config.yaml
arch: "transformer"
model: "audio embedding model"
dataset: "acted Russian speech (Dusha)"
train_examples: 26041
noise_aug: 0.002
input: "waveform_16khz"
targets: ["emotion"]
num_classes: 4
embedding_dim: 64
norm: "layernorm"
norm_position: "pre"
activation: "gelu"
mlp_ratio: 4
head_dim: 64
fused_qkv: true
bias: "none"
qk_norm: false
parallel_block: false
inner_norm: false
moe: "expert_choice"
num_experts: 32
moe_every: 2
expert_mlp_ratio: 1
experts_per_token: 1
shared_expert: false
wave_strides: [5, 2, 2, 2, 2, 2]
subsampling: 2
layers: 10
width: 192
positions: "learned"
pooling: "class_token"
am_softmax_margin: 0.1
am_softmax_scale: 30
residual_init: "none"
optimizer: "adamw"
lr: 0.0016
beta1: 0.9
beta2: 0.999
eps: 1e-10
grad_clip: 3.0
ema_decay: 0.995
steps: 7900
batch_size: 256
epochs: 77.7
lr_schedule: "linear"
final_lr_fraction: 0.05
warmup_steps: 790
weight_decay: 0.5
Rows from block 5 of a small audio embedding model, named by matrix and row number. Rows with one number within an expert belong to one neuron, the router's apart. Each number is 500 + 25 x the weight over its row's rms, rounded and kept within 0 to 999. All counts start at 0. Numbers have three digits each. After the name is the row's rms in percent of the matrix's.
After each expert's rows are labels from the 100 clips, of 14848, where the router gives the expert most weight on average: "strongest on" is what is common among them; "loudest" is the band of the loudest frequency at the time of the peak. Only what is clearly more common there than usual is listed. The data: acted Russian speech (Dusha). In brackets: how many of the 100, against the usual share in percent.
# router: router (model.blocks.5.mlp.router.weight, 32x192), inputs 96-191
# up: expert up (model.blocks.5.mlp.up, 32x192x192), inputs 96-191
# down: expert down (model.blocks.5.mlp.down, 32x192x192, transposed), outputs 96-191

# expert 28
router.28 108:487526548526565465468487501508485546516536511480503515485479541511483513526527449457512504498468479494541466513511503479504534503490483500495519478550524494546464473519475488500501506485530477525534458518506486495508495507519526538537465526507475476487479497494464507542521494524465499488
up.0 087:488518514513513506541468488480493535537513522528477500494502468515492517528466505486482498522444452481491514491488516513524505479500521475479509486519496484513503493494503531507484452509503487471541496531516535466532463506550531465452515523474528517486522484483473517501515506462524480490
down.0 107:511443490487508457487524516533525505456554461524468538480497522523496486492476515501549502485524499551495478477517510475506518496528471521471490494525478542487490483529446454499571529519495511528470478466515443519462507489469517542510481505514484496538481522492485476489530461512507483500
up.1 105:509522482481469507511530540525509486442512545522474515529511485476479521538492505547520472464495519511490501520489468509458459471504521520498509496479513498486503549487520529487548491547482481555515491512496502477501499563457496518480488516483549533515504511479515511497535539476529507529
down.1 076:469496472529509502523518499496478520477529502510525562506509480510471482487464485458533490493479462473448491499470545484571505498519521501469503501500458492511502502495467475503545491505521524497514454496503453509474518478498477471482546548487506486513492521489462490504529498542530498472
up.2 059:506501521491507521545482500474519507552491520519464477498477458514485507529477511486492495513492462478476519479508492501516507515470493493476493476550509494503509516492492538479469436489485479447549527522497554499515473519549529472464501509490505518476500485507486491508488503485527496509
down.2 081:512437467495495449494493498512523485461541474517472525486483515502495482497500509498548502500511499531479473470510507483504520497512455513483495513520471511497511480523467468473570521515492494508497455489498437513445525481481521551500497491517509504516495520486500438484541461495540491520
up.3 109:515508519535524520506452513510525531507497494513491492485464480535482530525527503484491474485500512485532474476525465482496544534509470531500513514464532514498504510512517513498483536472558454480491521498495528513500458482509536453455502493488478488507511512522478484508536472522477511493
down.3 098:510417501488498475494575512518537511448499482512456524487508538528488516511515484524538518490512535527458495460524511488467488471481472487478479546525477573447465482539447463525548493527515500535495512488512491494477504502483546548488493506483489516519477501483489461481526481494546477515
up.4 100:493516494466486521518509501496492471521479534525491510505534470477481523521481524541499472495464476483468509488479522521497490468498515464527487518507522480488528528495511526487501423500479516507524514529523530454512491533512518526476511515475593533489502502517512539489497513435548496504
down.4 069:463469484482500469508502504529491540458560508507471508491507490511480481491476505471575504509469475500478485519492495479535534493520484493477497492509450505513529487493463505433581502505533490506510447513508435502487471521512503488487498551501513495495485509511470471523526465519533506483
up.5 153:513479517500538496480518549584495527455519499487496487478462505540513491518533507482536505471510526510509492526541472480504486508454485518475498485478457550509507522510495496499478520502528505521494497495505474523499457547522518513468463511498490476504488509527453488512525477546438513509
down.5 131:512513543509495462474544448493501521473483479488473471526524549503540511511500514539464518517512516545547526490496463528468521493482487477535516511488478553474450519523546501541470477493495489516520503504459511490508455522524518469504499494489495501464506465497522510494492543501483497513
up.6 077:514534515523500501521471499486538531540524507503500505476478478531494511535508513498470489500506466497500489474515485488483525512498490482503515503521517518492506510482504537502469485509516465475533521516483548486508464495540544461424512477461479504481525493481464460507529489496498479499
down.6 095:513435471502515477487532527530537487457507463518464532482489533503492494492492507507534504484528512527468471454523513488494495488512456521480481530518477537485493484536462437510573522526503498502475469464509469507448533484452527558506498493518487507549490517490501463482523476498528491519
strongest on: emotion: positive (79 vs 18.6)
loudest: 500 to 1000 Hz (65 vs 8.6)

# expert 9
router.9 124:484477542463500482482482497484552474533523509472442500506490525464493510534511494476499515531519509522447540505479490478471540488513464466530515490522487503492498510497505510456485463491479464460498465480521511521514484531536500529466471466507497477483530462547456484490488489504505477546
up.0 090:482504541455542515526556518473521514514497480508459513458526501509447542518476479492510492464493491459427512489535529467536504464501477455476463500512520510506520486521495491492512467498514486465498481488550508508564517497524494494430484547465500511542476488504480479447544487460482482509
down.0 084:491493473504478491544494473469500491514538481500525501533497475522507487458479514472532484520484485481496538511468521525535510499517509482507514485542451493535550470480520507465539501499494510504496486526461499455477517458517461489506534508500477467491501510455489455471514480516528499480
up.1 119:491490554453516510500515519475520494521493473498454514480543513498458539527498479495497492476501482498473526469500536477509532463521473452505482495510500521510498495538488489473495481490509453476475485464545520529567510514518496510423468524458500508535484468538469492457487485455484461509
down.1 121:494510477519493505548501464455499497505511475524541492535497489512514491447478529478524479521484485485489529499463507548523503495520523488523535503513461510552534478474535496477532492493486522494488475529469505457493532463512446477510542506500489503511507511439494493455519497508531497484
up.2 085:503508545443508524535567513488506546490495470535506508456541492504491533526468509492502501481489481450490517480509520501514494451504504467467493476525482494504539496520505505494494460502474516511490482484519495497555474528524507488457529537456537546538522491496507522460512479462511468493
down.2 074:459495479475490483526477480487518495515528515488501521533507478504500494460496523487523522532491506489516536517453526518519515501533526486508496491495460496546559474475519505457553472512492468499501439527487469486485489493539458481507505500508509475488478455484476497481515480530507498481
up.3 121:479493548465520500511507515472530488522505473494460509480534518502467540525506480500504513487505485493466521468490547474503533460521476447485477504509508533509502483531477479470495465492504456475476492466537512529562523506519507512440466517454485507537490462524456475451473481460490453517
down.3 125:501517468518497508545499471458486488509519477521536486537488485508517480438470531482515484516484488487499527503471508548521494495517526493519535499505463504542548488470537495487526497500494514493491477532458509454494539458506456477507545497510485500504500517440499484454523498517529504483
up.4 067:482521474497494526578505499510466518460505514551464486534485475497512481470479470498518505507475512509500525513494501531525466532435530492442500510485517526478504510487505517483518492509530523532549547545471483474498495492485500462524529522459530532504480525492484491510524501494484528451
down.4 073:487491492504441492477462530507554485532508539442493529485497499522443482504510505502494489473511483478519487484497529463497560496505473477486472497524536482490489479511488548501498532525526515508518525470490512495460497496480492490488489503489504448469563478526455482547471504508517488517
up.5 082:499520514468536495543547499501492544473506448550505503461545495509491525526460500503508507466481476444477515485517540500528492468534505481456505509518508504511524478517492480489476465504502540494476484489518507493555525524510482491459516527467548550543478499502510518437509485451500475462
down.5 083:461494495478473489550461505478517510512552500492509537520507449521475490475489489469532495508476479471499542526462529511536522509494508476492485494523460488531551482499491522427532486517514514496504486525485479487487485504535452468473520555483528475478488474498464491495517475504518500476
up.6 087:496512484496529537485517489508494494474506508517497457502466495473513524531516448482491492490479525465497469543524433513525486495534531517482546517478512548522481504473532471508483494479512542494517506509514493504487533521508481475507512465480541511515489529526510555527508524495505528485
down.6 081:499491510573534501489510515523531499510493489458482505491503552507469537510519523552470516497524505493526505484517497475443503499478493496502475518516540517482444479493473507537456508531525519503493509482507536503493477486503541474508457474505466462497527464503503494504486517511468497507
strongest on: emotion: neutral (90 vs 35.5)
loudest: 500 to 1000 Hz (25 vs 8.6)

# expert 0
router.0 061:499552470525539471527488469468519504501543523502479496515478490504510483468483482482483522484478528530479512516530508515450500515505554508491510522473539526485452503495474490562492526481546490558559494547472494465507483517515545496539532511486517495497503491485471492511522528519501513479
up.0 077:472526475496471522535486525488482473513521528537507507513509454507462493485486472501532486455470478473451469518497538519515459473482537504483467517500451493504521525501484494476508510521515500520527499519513499502511514533463495525481517522479524546523490531462483477486517547494515512501
down.0 064:539519486515438490508462472476525516504484510501505487515507456515520495521483504454529481499504478501495530483499521517517519474468483444487486489513521472500534503503495513450505479500491531513519518492484536519487494515529483509488499502478572495490534484500454510514500442466531463528
up.1 088:477486502495489499565477549475546536500536451536485501465505510558476517476487509474550509500519477503491502479566516470481504518453493477435487490531485552465471466512475499514483511515539503488495508502487503499539499503513510457481485508451475522508505478485471480460527477523489478485
down.1 104:503512507500510443478529491476510507484485505492489535519516529531493468486526470482503522513511528495504520491492528515519531465520481474491476512531489520481481455523506472557520493473515509558507496470491493481464481477512502537523507481538494466486492490468472458500544483504469468509
up.2 027:485511489501485514515521526485502492495518520503473503487552490483529508515480498541514502473513425526486468489479549515463470443503511506469412515495500502459498528512479472496510499594485501495503543495531506502509506502474528500465538528483481544542502519461549473474533519462512486533
down.2 025:504494489494489484531485533492512549475490486525502493482502482537494511495525525486590484485507450483487479482510511507515491480497512493501501518500454506491564505503488477448568523468515459524462475485521498542553544490487458492495503527448543557521525497477503489497538486516515494472
up.3 097:497478529505488506515528485468499543524501513538489481438523493519482515511482492509511450473486466505478439511573508508532497476470515491464498491515499535476486515531491500497492505499493544483503552535498520490535513511511501466485496534460537544512495507508508525532528518467517507499
down.3 089:494508481498531491524520535493489525505495462535468519482525455560469482510510488457512464469512466492511500492517549471537507480530505487481501490524480481482559479527453461527525514465508478555487472456524482544511496503510494530489531495483494506526501510478474484498507460515495427458
up.4 069:497499487553563503533539497478514526510505500475477491519492471561443496495495507502513512482496514467509534493537512470503519499502519475515515465506553531504474515507498501517460482447566473518522505501475545497527494508533538522517514516469496488484470486523485503477460516522492476430
down.4 074:491484490543500516503512486476506497498465510492540508491501540506479508496519498522508490505508512517513472460515517495495517498501509495458506538520539515497454476516454493505481505481499575493499560477501508471489496424493482478503501477496434505506478499465487490474461494507488474517
up.5 095:517487499508506481444486457504515520524511502480498488476479527474521482539543488502481487520532474535477467513513484478448531525528474521516513508526493507463471511487500503516494515476481510483498482507510480538501503526512524547516485475511497490477506498568491481565490481524493502524
down.5 100:522512509504567500448518497523450485507481487504484482488497520490504507540542471504460511485520504538496472508536478460479486526524464519525509494505464478477508520502490475531474493492485441499503504482519500531487458490491552543480528468533455499501499531504525467502495486494446490517
up.6 123:490508507517527492567483533461525534512517467528462504485520488567477507475443515495544521490501458517480515474520516487482521500480533489437470475525495519463479495526495491517498527510550481514508504514477525485531476523527508461497506523468483511506497480460485466468517502524486485461
down.6 127:503516504519489481468512511475521510510464525470525532492515518530470485494512463492502509496523520477525491469517543493525537457522504468478468523522516499488487452537489485542502516466524564530485539455505511490493495454513477509510527505512506457499494473468463492496510479488492456493
strongest on: emotion: positive (60 vs 18.6)
loudest: 4000 to 8000 Hz (39 vs 8.2)

# expert 6
router.6 162:526507474518489482491489534505508473494486466522509504476497531498521474499516509540454477448546510537532475446468505482464485504541483552531521509484498490470507510505526476550500540502497488494450494447506504503484478469444514482497525476516463525549531524482546493457509494469528476508
up.0 077:479456532503464492521553466510531520482531523485514485545498515497526521456493488488537520529482544506458530518507475536489497509459482474485521512510468538483464489501499468480551472476502518519524467532467486481516531506530481513516472527473518492473467487491491507515555514541491520521
down.0 094:501518504485530507472466525501510443565522549482493514491489496474444479526510512512437496488536485512521501546498510465491529503565474512534482505483531450513509546494523511522458509510508466460501510481543507515491469473471498517471506493525492481475523492520486488512478519499469491493
up.1 101:483494527524471499527523477504511542481504508519489453518499516502534529470504501491547508541479548502477492503531461529480487518447476477528542516514502552485481497497514480484520479473515517523524449533465507494546529504528505517503475505428520524483475505485506520519542516520485548512
down.1 119:490533503486496520481436511513497472562494552481498503506491475455462471533504497480436498501503471480521510528493513481525521504548477504501493500464528443507519529490526513518443510490538476474525517498545524523500466517494501506466495497502525486468526490533488509514492521506469497493
up.2 077:503520495514503516469497514528518504504499478491487485469474504516494503499501519507495496496512491510528477508514478478477505563512527522521488452529541496483500502431501534503458529528494519510479519492496479475510471478485517471533451516513476491506508511499527465512457493525506534465
down.2 086:510505491478522502459499559520517484504524498484468515478494499503467495500493530515476500453544495525515477543512511461468493510556505537566474469524533494516523530481510506475497523522492497496442504438523473510493500463421513513516490507529477494523519514505511479506496484518496513484
up.3 089:487485524509480497518533454499505550491508521495505466541508502497519519479500488473557514558471536484472520513527459529499498485447489456495520515504492534500482490501499488488512466464505505514550480555458502496518530521543488514510488516445532505472475483494483530528536513523490528526
down.3 069:502526500480517516470456529509505461578511536477487513496488490474456481534504507478418497483525474494529503534500521467532518507548489506518481494483530446517524528490520511509434512502524464467504506467544517526490489501472491512465496491528502487480533501518493508511479513501476497493
up.4 094:481491521511485502525525461501503540487504528502495474542505502495521524483500486485539520560470537482476518520530468534500490478439487455499523514505496529502481493501503488488518468473509503516552470554472504496519521515541492516508495507444540509462474493497488533530530510526489525516
down.4 069:498529505478505519469440523515496468572513539484493506496491477472466468531496493485426492488513470484512512532490518467533518506561487508502482494475519449506522541493527515509428507500532474479512512476543517525502481509475502505472491494506515483466526495527496505511492515491473492495
up.5 090:481478527503483495526522457491500539494502531491500471535513493498512525486498484476540508553465528478477520524536463532510496480449489452490518510498491532505476487509493496484522465465504502510558483558469503499522526518546489521507484513460543499460477481509476529536536503525486520518
down.5 069:509526499485509526467436521520498474565501545475497508506490484472470481520486504468424499491516489489527514535495519479532505505555483519501488488482519448519532514496532508517424504490521465467507510486539529521500490505467487516470501494513516490472547494522502508510491505489480487482
up.6 105:478493525525472499539535466500504524487503514510495464526503507501527534463503485480540516541473554487470501515530465535490492505449478466506538522509493546496483492498514479478523463471517516526532453540461510483541522510531495517502482511439526518478476498491495520516543514519485536515
down.6 098:497528506480488518481432507513495474563502551476494506515478475464465457528505489482448497503503475487524514524491517487527515504552464512498491493472528439495525527490528520511441502494534475475525523496538529525497474508487506511465491494506522481462515495526497503513496512501466496490
strongest on: emotion: sad (87 vs 27.5)
loudest: 250 to 500 Hz (46 vs 22.3)

# expert 12
router.12 077:482536455510516485500448514497490469510507482490537515544497481481497485458548447483485499499478506484591512516481514508504482499525559517508511522483537479543485485476440512520522517488493447526482547484513484472486491472471495496543465481539500490521455505490502508484495553473512496504
up.0 118:458525470515510506522477529491503477499545484482499522565514505496495479473490520495535523478519476490547540526464543516503483467520538514502484505504496492526464474489438490483533492551495497503474506469523459490473533478460483498510459486528495473530441494470486493466487535495518483531
down.0 128:481514462509489499514460523455527451543512541463521541504533483500468478504488501509475520501506451487523548497463550481509516451551499465482460550491529452505520520497497500493471494509517525479495536494532527512522513476514474478479529503480537485485506446523432486501476497493509455523
up.1 056:541515520487485490486520482494530513524508514486509483437500500484491504500514471543486482509522488520453500508522483498491478526512492504517488492479548502472501519491545510545449526503470492492507524510458539496516537496495518468513479524462491502489524497552492517541485508480530513510
down.1 078:525491539512507481466543467549474531456532489516477480514463509537542506488489507485527486518477515527511504513514442523494532553489462537509533466510469533493467489513486478485532509494532464507521453541473493510471503502516513524529492518526501477464468543495519476538541480531480565472
up.2 139:491506492488499524504511513546470473486481529511502487499482458471491503522521494492485478487468525504483484519537469488521498529507472504480504476434539485518516516490542538510507504481512472491524500509522496518468474542532504539469510493497559485486520513535489542516515463511487518522
down.2 136:513495519514487481510548475525489515443482471524470480509495553492533536504480506515490522516493536517491476463496451530460482526477505535505520496460499534497462502495518515509504484519476475505497492523479525463486492540468537480496478468506469521514518518472553519483511543484514535507
up.3 053:528488518483474506496561504515507517487458511490501468464506519464499537495495493514505502529516526491454492483558447500512483516490462481513500499457552525478517508497552486514519508475484465484550466556481526477523521478533547484517488504471522526466504520507525485523538488504496518508
down.3 073:513496550502499484495549459525464528458503473516469473519473516525526517511511482483518501536470511501528500491521455513506538549477481518490541483536469541527484457523469472479542489470542478515521423548476497505487522506514498520506502505521486477468472534482514493528529472504494540462
up.4 076:502490524527505511523519506505503544514504468523515481455530521510475533497482494474537509534505484501499473474553521476538523464476493432478500482536471505492481490505494497489520477468531501502500492518501514506548487495539532504481470514441481529515481486478482469502516477510506466472
down.4 065:528509522513497495479497474513469509519493493511450467520460503523536464469462489478539466519482517513502491499510460534524519537471462530497541487518476496478501500505525464476530508464553473503539460538463506529476506488513499530503505493532466478469460540471520477542542466538478559471
up.5 030:489509506524492505498538501508493499493483510505517490438508508461433539480466500499489498530513537486484473481533493477504471489471509403490520514439526518546489541511529508541499507470466463507523488510480528510504524505534483503506516494489512521493490497505506481514527551503489499509
down.5 031:513490536499476491509576443495498498421502478508479484509486528510507507493479499502517496513484532477506500485498450509518529510468488520495513488534469514539507483522487490463523488471543507513534481568484503490461538503476474526529489495591475489507477505464512524518510492503479506497
up.6 136:493490501492484516499491508534470482493492532506510478497479443480497497530513479478483468490470521509516482517516471492530497520506456498477510479436518479513512531494529534501497502474520463502529491504511497521479479532530497543455497505490555486496511508543483544520524472502491514508
down.6 131:505493527508492483500549491530486515449490471526458487500499563497530541511471512515493514504503529530494470468500463524463487522474503534510516483472500540496461510507518510509513489525484477509486483510490511464489488540464544480489471484505471521520508521473551519477516546487503529503
strongest on: emotion: positive (59 vs 18.6)
loudest: 250 to 500 Hz (50 vs 22.3)

# expert 22
router.22 063:493519489471500479532522495496499464512449485481534464506478472498510493460575431536447525487486519527512496487512494500469501515513514516486533517486547499498530531471503523566524506466484484490506531499474504444495474487525512483542528503518475495511503488481489457470490495492532516490
up.0 134:486523485470495530488545535520463471524447529518539487510539477490486483503501526530477498477475492477459477485531530497522477441538535454503466538468471505518541531509505493515512489492487478488547505508543524502524467508513483516496509539484539546496500496476506537519472515488511487518
down.0 131:528531526488510516509483512498490500498489488528472495499509517484531467542483494491480493480498472493493496472478510510501499480507485495493519446452497506477480508487536562528481490520497471506486515469489500482489445554464574491474512491473493547532570506501517493473510512477502484521
up.1 141:475510500494502506526487567499501544483550476519485527456524521554475506503504477486559510493494451505494452474560544472495494458497495479449481525512523537493496480522454456511499522508524519532481517485540469494523503464495530496495518495477494522520479520466491497492525498520475468506
down.1 158:505501531446509454454483471492479510531542497491473498511499509503539448516547471516463493526500511564507499544468478510490532527553488492537522489530466481473498511476540502516471509472485471536503499505492456499482449533536523532502503500511505494476485508501517446510508504503497505503
up.2 105:516520532497489519465491545486490497528426510492502485491516466511461518513479482487488462458493510470536508469500501485519544490513498474503497480500524497495493532553555522506493535467537457506470506469501546497523461511519493505492461527487526490509496476544493528520493508473515489483
down.2 119:493531494545486514498514509502508537476443495499529499485511494473483523518447493516493506500492513442497503480526518494508448498456537488450485485458560514486469461502492556527481510521486564535493566485498553474517481525483544481514487513495513483497516491521523517497493541501492501513
up.3 088:477503486450484529479532572516475481500466533532520501519541469513496475491502514522511509477486504504463468494547527508480471425527540459483452540472497543511525515517489485518508494497488494512548492504528496510514492510512478511499519520492531564504491503467508523500457524508502493528
down.3 101:519518543481518492475486517489503517506523484526498514499511532515529469530463494486526489464510499487495484486493512504514509492509481502474513433468489515467448485513518548513487509515506509523473522462494484491459456533452567481486488500481497529542526508487513482467541509494492491519
up.4 166:496518508466483527488551529520442488510431527527530480510522500474490508505487489511483479491469515479462472482542508495515494450517513469495489511467455510520519519523513506521513497461487464485540495506542522501530460528528486514508490534495563541497501502490532558513484510482506494521
down.4 141:520527525488515519520497512504483492482488497535469494489510508485508493545480492498480495468502499497506466471486504501496499495484494504497513457438500504487475522509510558508496477529493473499487528479505509486512425544462566475470510486457480559530545508508505503478489521480492490519
up.5 137:485503483515524480517564492480510486478524483486533529520510540504497534508520519526530555489541500540479524482497518483507502491485507500493490525492444518476477527499511449505525476524468509465481491501502516539501504507510513500477535500500465484499489486454478478466499511524495456533
down.5 155:485491522445499470524478495474489464514526518483462488507495491510485502519527485489445499506491487511526512498506499500514547504520478463519503539533467481541568508533489454469514485485530444483532461531512466527517516483537443536463551520486516487469515491499454498514486467467500506497
up.6 068:508516528512469507494488503512466510506446491518523484452503475496499508511491491482485444516486513461491445480543465489511518513483465499538522511509484477526532512519526525481505523451525453504512469517510540507517495476503489522474489504467563526508499517517527546545528495463497516487
down.6 068:502521466474488510505501499526495517454487504498510498510504476472515486511437531513484520502487518505505502500472480514510454500498529508477501460428522513505484496469498555529498493533465515551497521491494492456466463542478563472522517503501534496501540506520529535506521522512515509517
strongest on: emotion: neutral (75 vs 35.5)
loudest: 4000 to 8000 Hz (28 vs 8.2)

# expert 2
router.2 082:504470443467524520512557469519526485466474498503468474497498482472530540506539495489534519527503516527483493511492468494479451516485541521484499512505478510528523512461480474501505495540464489476514527515489559500502487562506539482492500470504489496498539531486509506491429493483525506495
up.0 079:495505519476488500525474526492529536513511488505464508526480517543482490446491509480531516499487503535507556508513481487454516529495474478480510474526585532431470483507488519509509500483560472546534498539483487456492499479517510489500479497490455465471490478491493469488521499523492500447
down.0 073:487481468476491507481590504526511524440513522504482525500515534467511501486488497500527539501483556508458479509495529511514492444471479495492469524520426535500494489495521491463569473520475504468490473499509471476485494502487517491503478521512524510521490498484488491508539492506501512531
up.1 091:537529514468512545473481513519481494540482518505482480456487465519498502532501506485498479468492446495451468519544499484494518495525502506470511497508461479523517516513484489505497545503526517462474530477502511543484485534475522531493500482499549499495513535513497502555519471511498501481
down.1 078:475496493459547508501488494476511510532519528506526493523503443506497494537495497508502450497492476501493549559460497509513487542500546507492543477465496480472483542508465499481483508495457525528531541511509477533496502522504497507489540536505531491475486496561491503522462533489515494488
up.2 091:498466474494523558498537491517515480467485502487504475481532478483495536537518506507521503525501498451500469509515493482505471514510507521485492515513458487571513502474498496476484501535458512433500498500510535520508492543508538481472494479495496495514530513511508510513405496472519498528
down.2 083:507521520492464492512466496459463484523508474492485481511488472501519504535527483460438468501494467501551506487482492495517514533516513476497535479486522478535541469514476532490464512481517481529472483501465493511529515527544464516482528477464479500492539499496491506479468493474530491494
up.3 054:509515537511507475502506488450510508542522498499503495490505480532502513516502508470529476513494462554521508499519489492500530498490538429487494474542520523463463503495500484526483519453505510525508548534480521513518492491543513521504485507487489497468510461490499487541477523511489473496
down.3 081:467487440471530532501518514501515485491510519498518523510517525437486519478453504515523528494483522471464483495504531510538486478492507501484457512499482518538516479508497489449541491532490557443499483506535470448495545476475473486512505563508533504524473496485500520490480527485521512524
up.4 055:499498537536491463501487480446512500489502482531511494522495488519515493488493501492528474506489477564474519517476479503512534531450554493494513473544523524497480496496485520478479511472502499578505544527468506497501512492518461528511478518492525513483519498484480510533503514488534515505
down.4 065:497515452482530529504527525510510482518507513513509518511498492464470479480420493506523506474481528487473518514473536517549491493492510512474460491506494507502506511492506493471533503513502603470505504511521471465502531463469482475508521531514508499516450521489502502493514514511464511484
up.5 071:512529557491488474473477493442487515587490532503510488487496472524489497522516493491522458492493476519511493509515491501507543492500481442497502484503527485461485519516507507516480518449528502548527528526500504516513488496519499528501487519474527515480492494499478483554511519488480497489
down.5 078:481499449470521535499521527506515487496504520508542532492519519439457503490431501515486518482492513469451469501527535493553484487504506506477460504495498492531492506496501480475522503523477583441510510486561486470477550477448501499505510535517535504524483518508518514499493533495515505533
up.6 062:490510559490500463504499509458509506568504503490505504508487524508495498498499521494532488494501511534489523477496507502497539491471481400488491478493564512423460504509510511520510500468527537565527517514497522489508525480518468525510471516487519472473489439509478487490509511502478498488
down.6 081:476490468483536529489541508515529513478503524506530531495516533453475518486448503527514536494491531465453476497528523496533487476487499501476447504494487517518470495500505490481540494534466554437511511496531482462484530479465512486511493534516534503519477500497518516504500529495502511533
strongest on: emotion: positive (88 vs 18.6)
loudest: 250 to 500 Hz (58 vs 22.3)

# expert 11
router.11 081:505555482542500501518484512506475524529501501509505477485474440544495495514514538484528482501527487522485483510514489508475485500491581495501509498462494512507501528474517465483484503477535500558535498525483546517497543544530496512474537500492506502475510505456484493528533525535512496469
up.0 131:519516520504491513501470511488497522522513467516488485441485480538464533554532496484510479487513464470467457481521519472466513487507523474445494548493513505489470474506474493520447511512533561511473553476516500550531555561504504507449494452457510533526500483526469499514536492474479471514
down.0 134:472504520499530515472537516508509523503472550497493510484563503512478509547521477529501507484509487526523492534522516485505497476514496479514446507476464497494481520529468469494486506492471465516492514499537507523507464526512509533484525530494511505491498469518515548520470536470500454519
up.1 160:543495518513491523460469489502495499508503458506509471448459497507518511547544513484477482498528486509454460497499493472450520508519497516463499539506495501484501481476492462519458531490505550482455533467527501563514539552491511518472489439498485507526521498529491485535487465498495482531
down.1 166:478515529485535499466515499504501515518488556482501487486538513492489516559525488518469504503509494535534482533523474481491498486483482467521477504467470490482465531517491484507463499498487451498517525519524518531535450526536528514475508506489511515473502464526509529539481541486455469525
up.2 142:511506523505482496504473507492514512519525478503480495458486481533466531552542506482516491492531460498463484492498529479470522478502504444453479548504488502473487478498475486510459488523523542514492556479516493548527550580519502502429521458459500521516516470531455480517512481485494457530
down.2 136:470505528506549528472526513506514527504482544491506501493558493507490519548528487517516501493503480515505502539525498483506501479501492482508451501477446507491473513522461476484491511511486462502499481508525503540510472521523499532493524542481524507479489464536512552538479514494486464518
up.3 070:503531532492491496492476480490503527481511523512486477503481491495513502497504561466538490521501471547519493544478470504503488541473517518501522491503441509469472545481500507408472493499504524512520530571491524531496530510518493473505485515501479501470503529471509476576483535525520529502
down.3 078:517481509414493499477488476474504454533553494479515487506460499469483503481526509486494482514516527492520514500510450480524527549499475538502510476533511444515536498497536510484519516508494499413515528520476458496472515466498475490503521509541499478470519523505518499514505466503477539500
up.4 075:518523518487493511464462499493497513526504478513497482483476519521516481506484560443553466498515467549518490531494483483511540520502498522505536483545441504476497524486489476418476525481514507483490503524508494561494552507475496529509491521520484492486495530471506494541480502516511514513
down.4 076:505506527434515501484467458467504471562550521474523495521468499457491512513498500496434482524489520533539495518491470491497527545481484495506519483511524464513472526493553518505466504490506493454534539526490480485512441475526493478488510479515503487460491501525500494524483497503440518497
up.5 071:501497515444502511501535492506491509499512532501494526514510484507489502517511485529509506489512491510428521527483495524534454482477550499516538463502448512463505546499505522511467490544463513479525517522487487509497489604517480473484515524505538520476489501499497498492555538505518498532
down.5 072:477520436514511478520465513496505500528507514505534515508501457509461439466520509474555494482492459481494540525487560500552498472546475488485481504461467460512560521472489504495513491481515497489502465481505477523457526494490497502493516485493506472513484502510454484471529519513510467491
up.6 044:466568507475533510496526516472509514505525540541457509531526492504507480504459533483524529480487449530455484559495526520522446465481570492538521496491485518531474565485495501476460482518485507527530523541506470487496478485500500542512510537507501522493488508483478517504465535502526499500
down.6 045:538496504527513527508443503466507473554526474497519534486500477519497489440460514468488473512488474478504472469480558472504510538531518514502504467553510485556515475492546482496499525454502495491486503491503531512500514436485515469487475474516477493495477509475478468498484494502517493414
strongest on: emotion: angry (58 vs 18.4); emotion: positive (41 vs 18.6)
loudest: 500 to 1000 Hz (26 vs 8.6)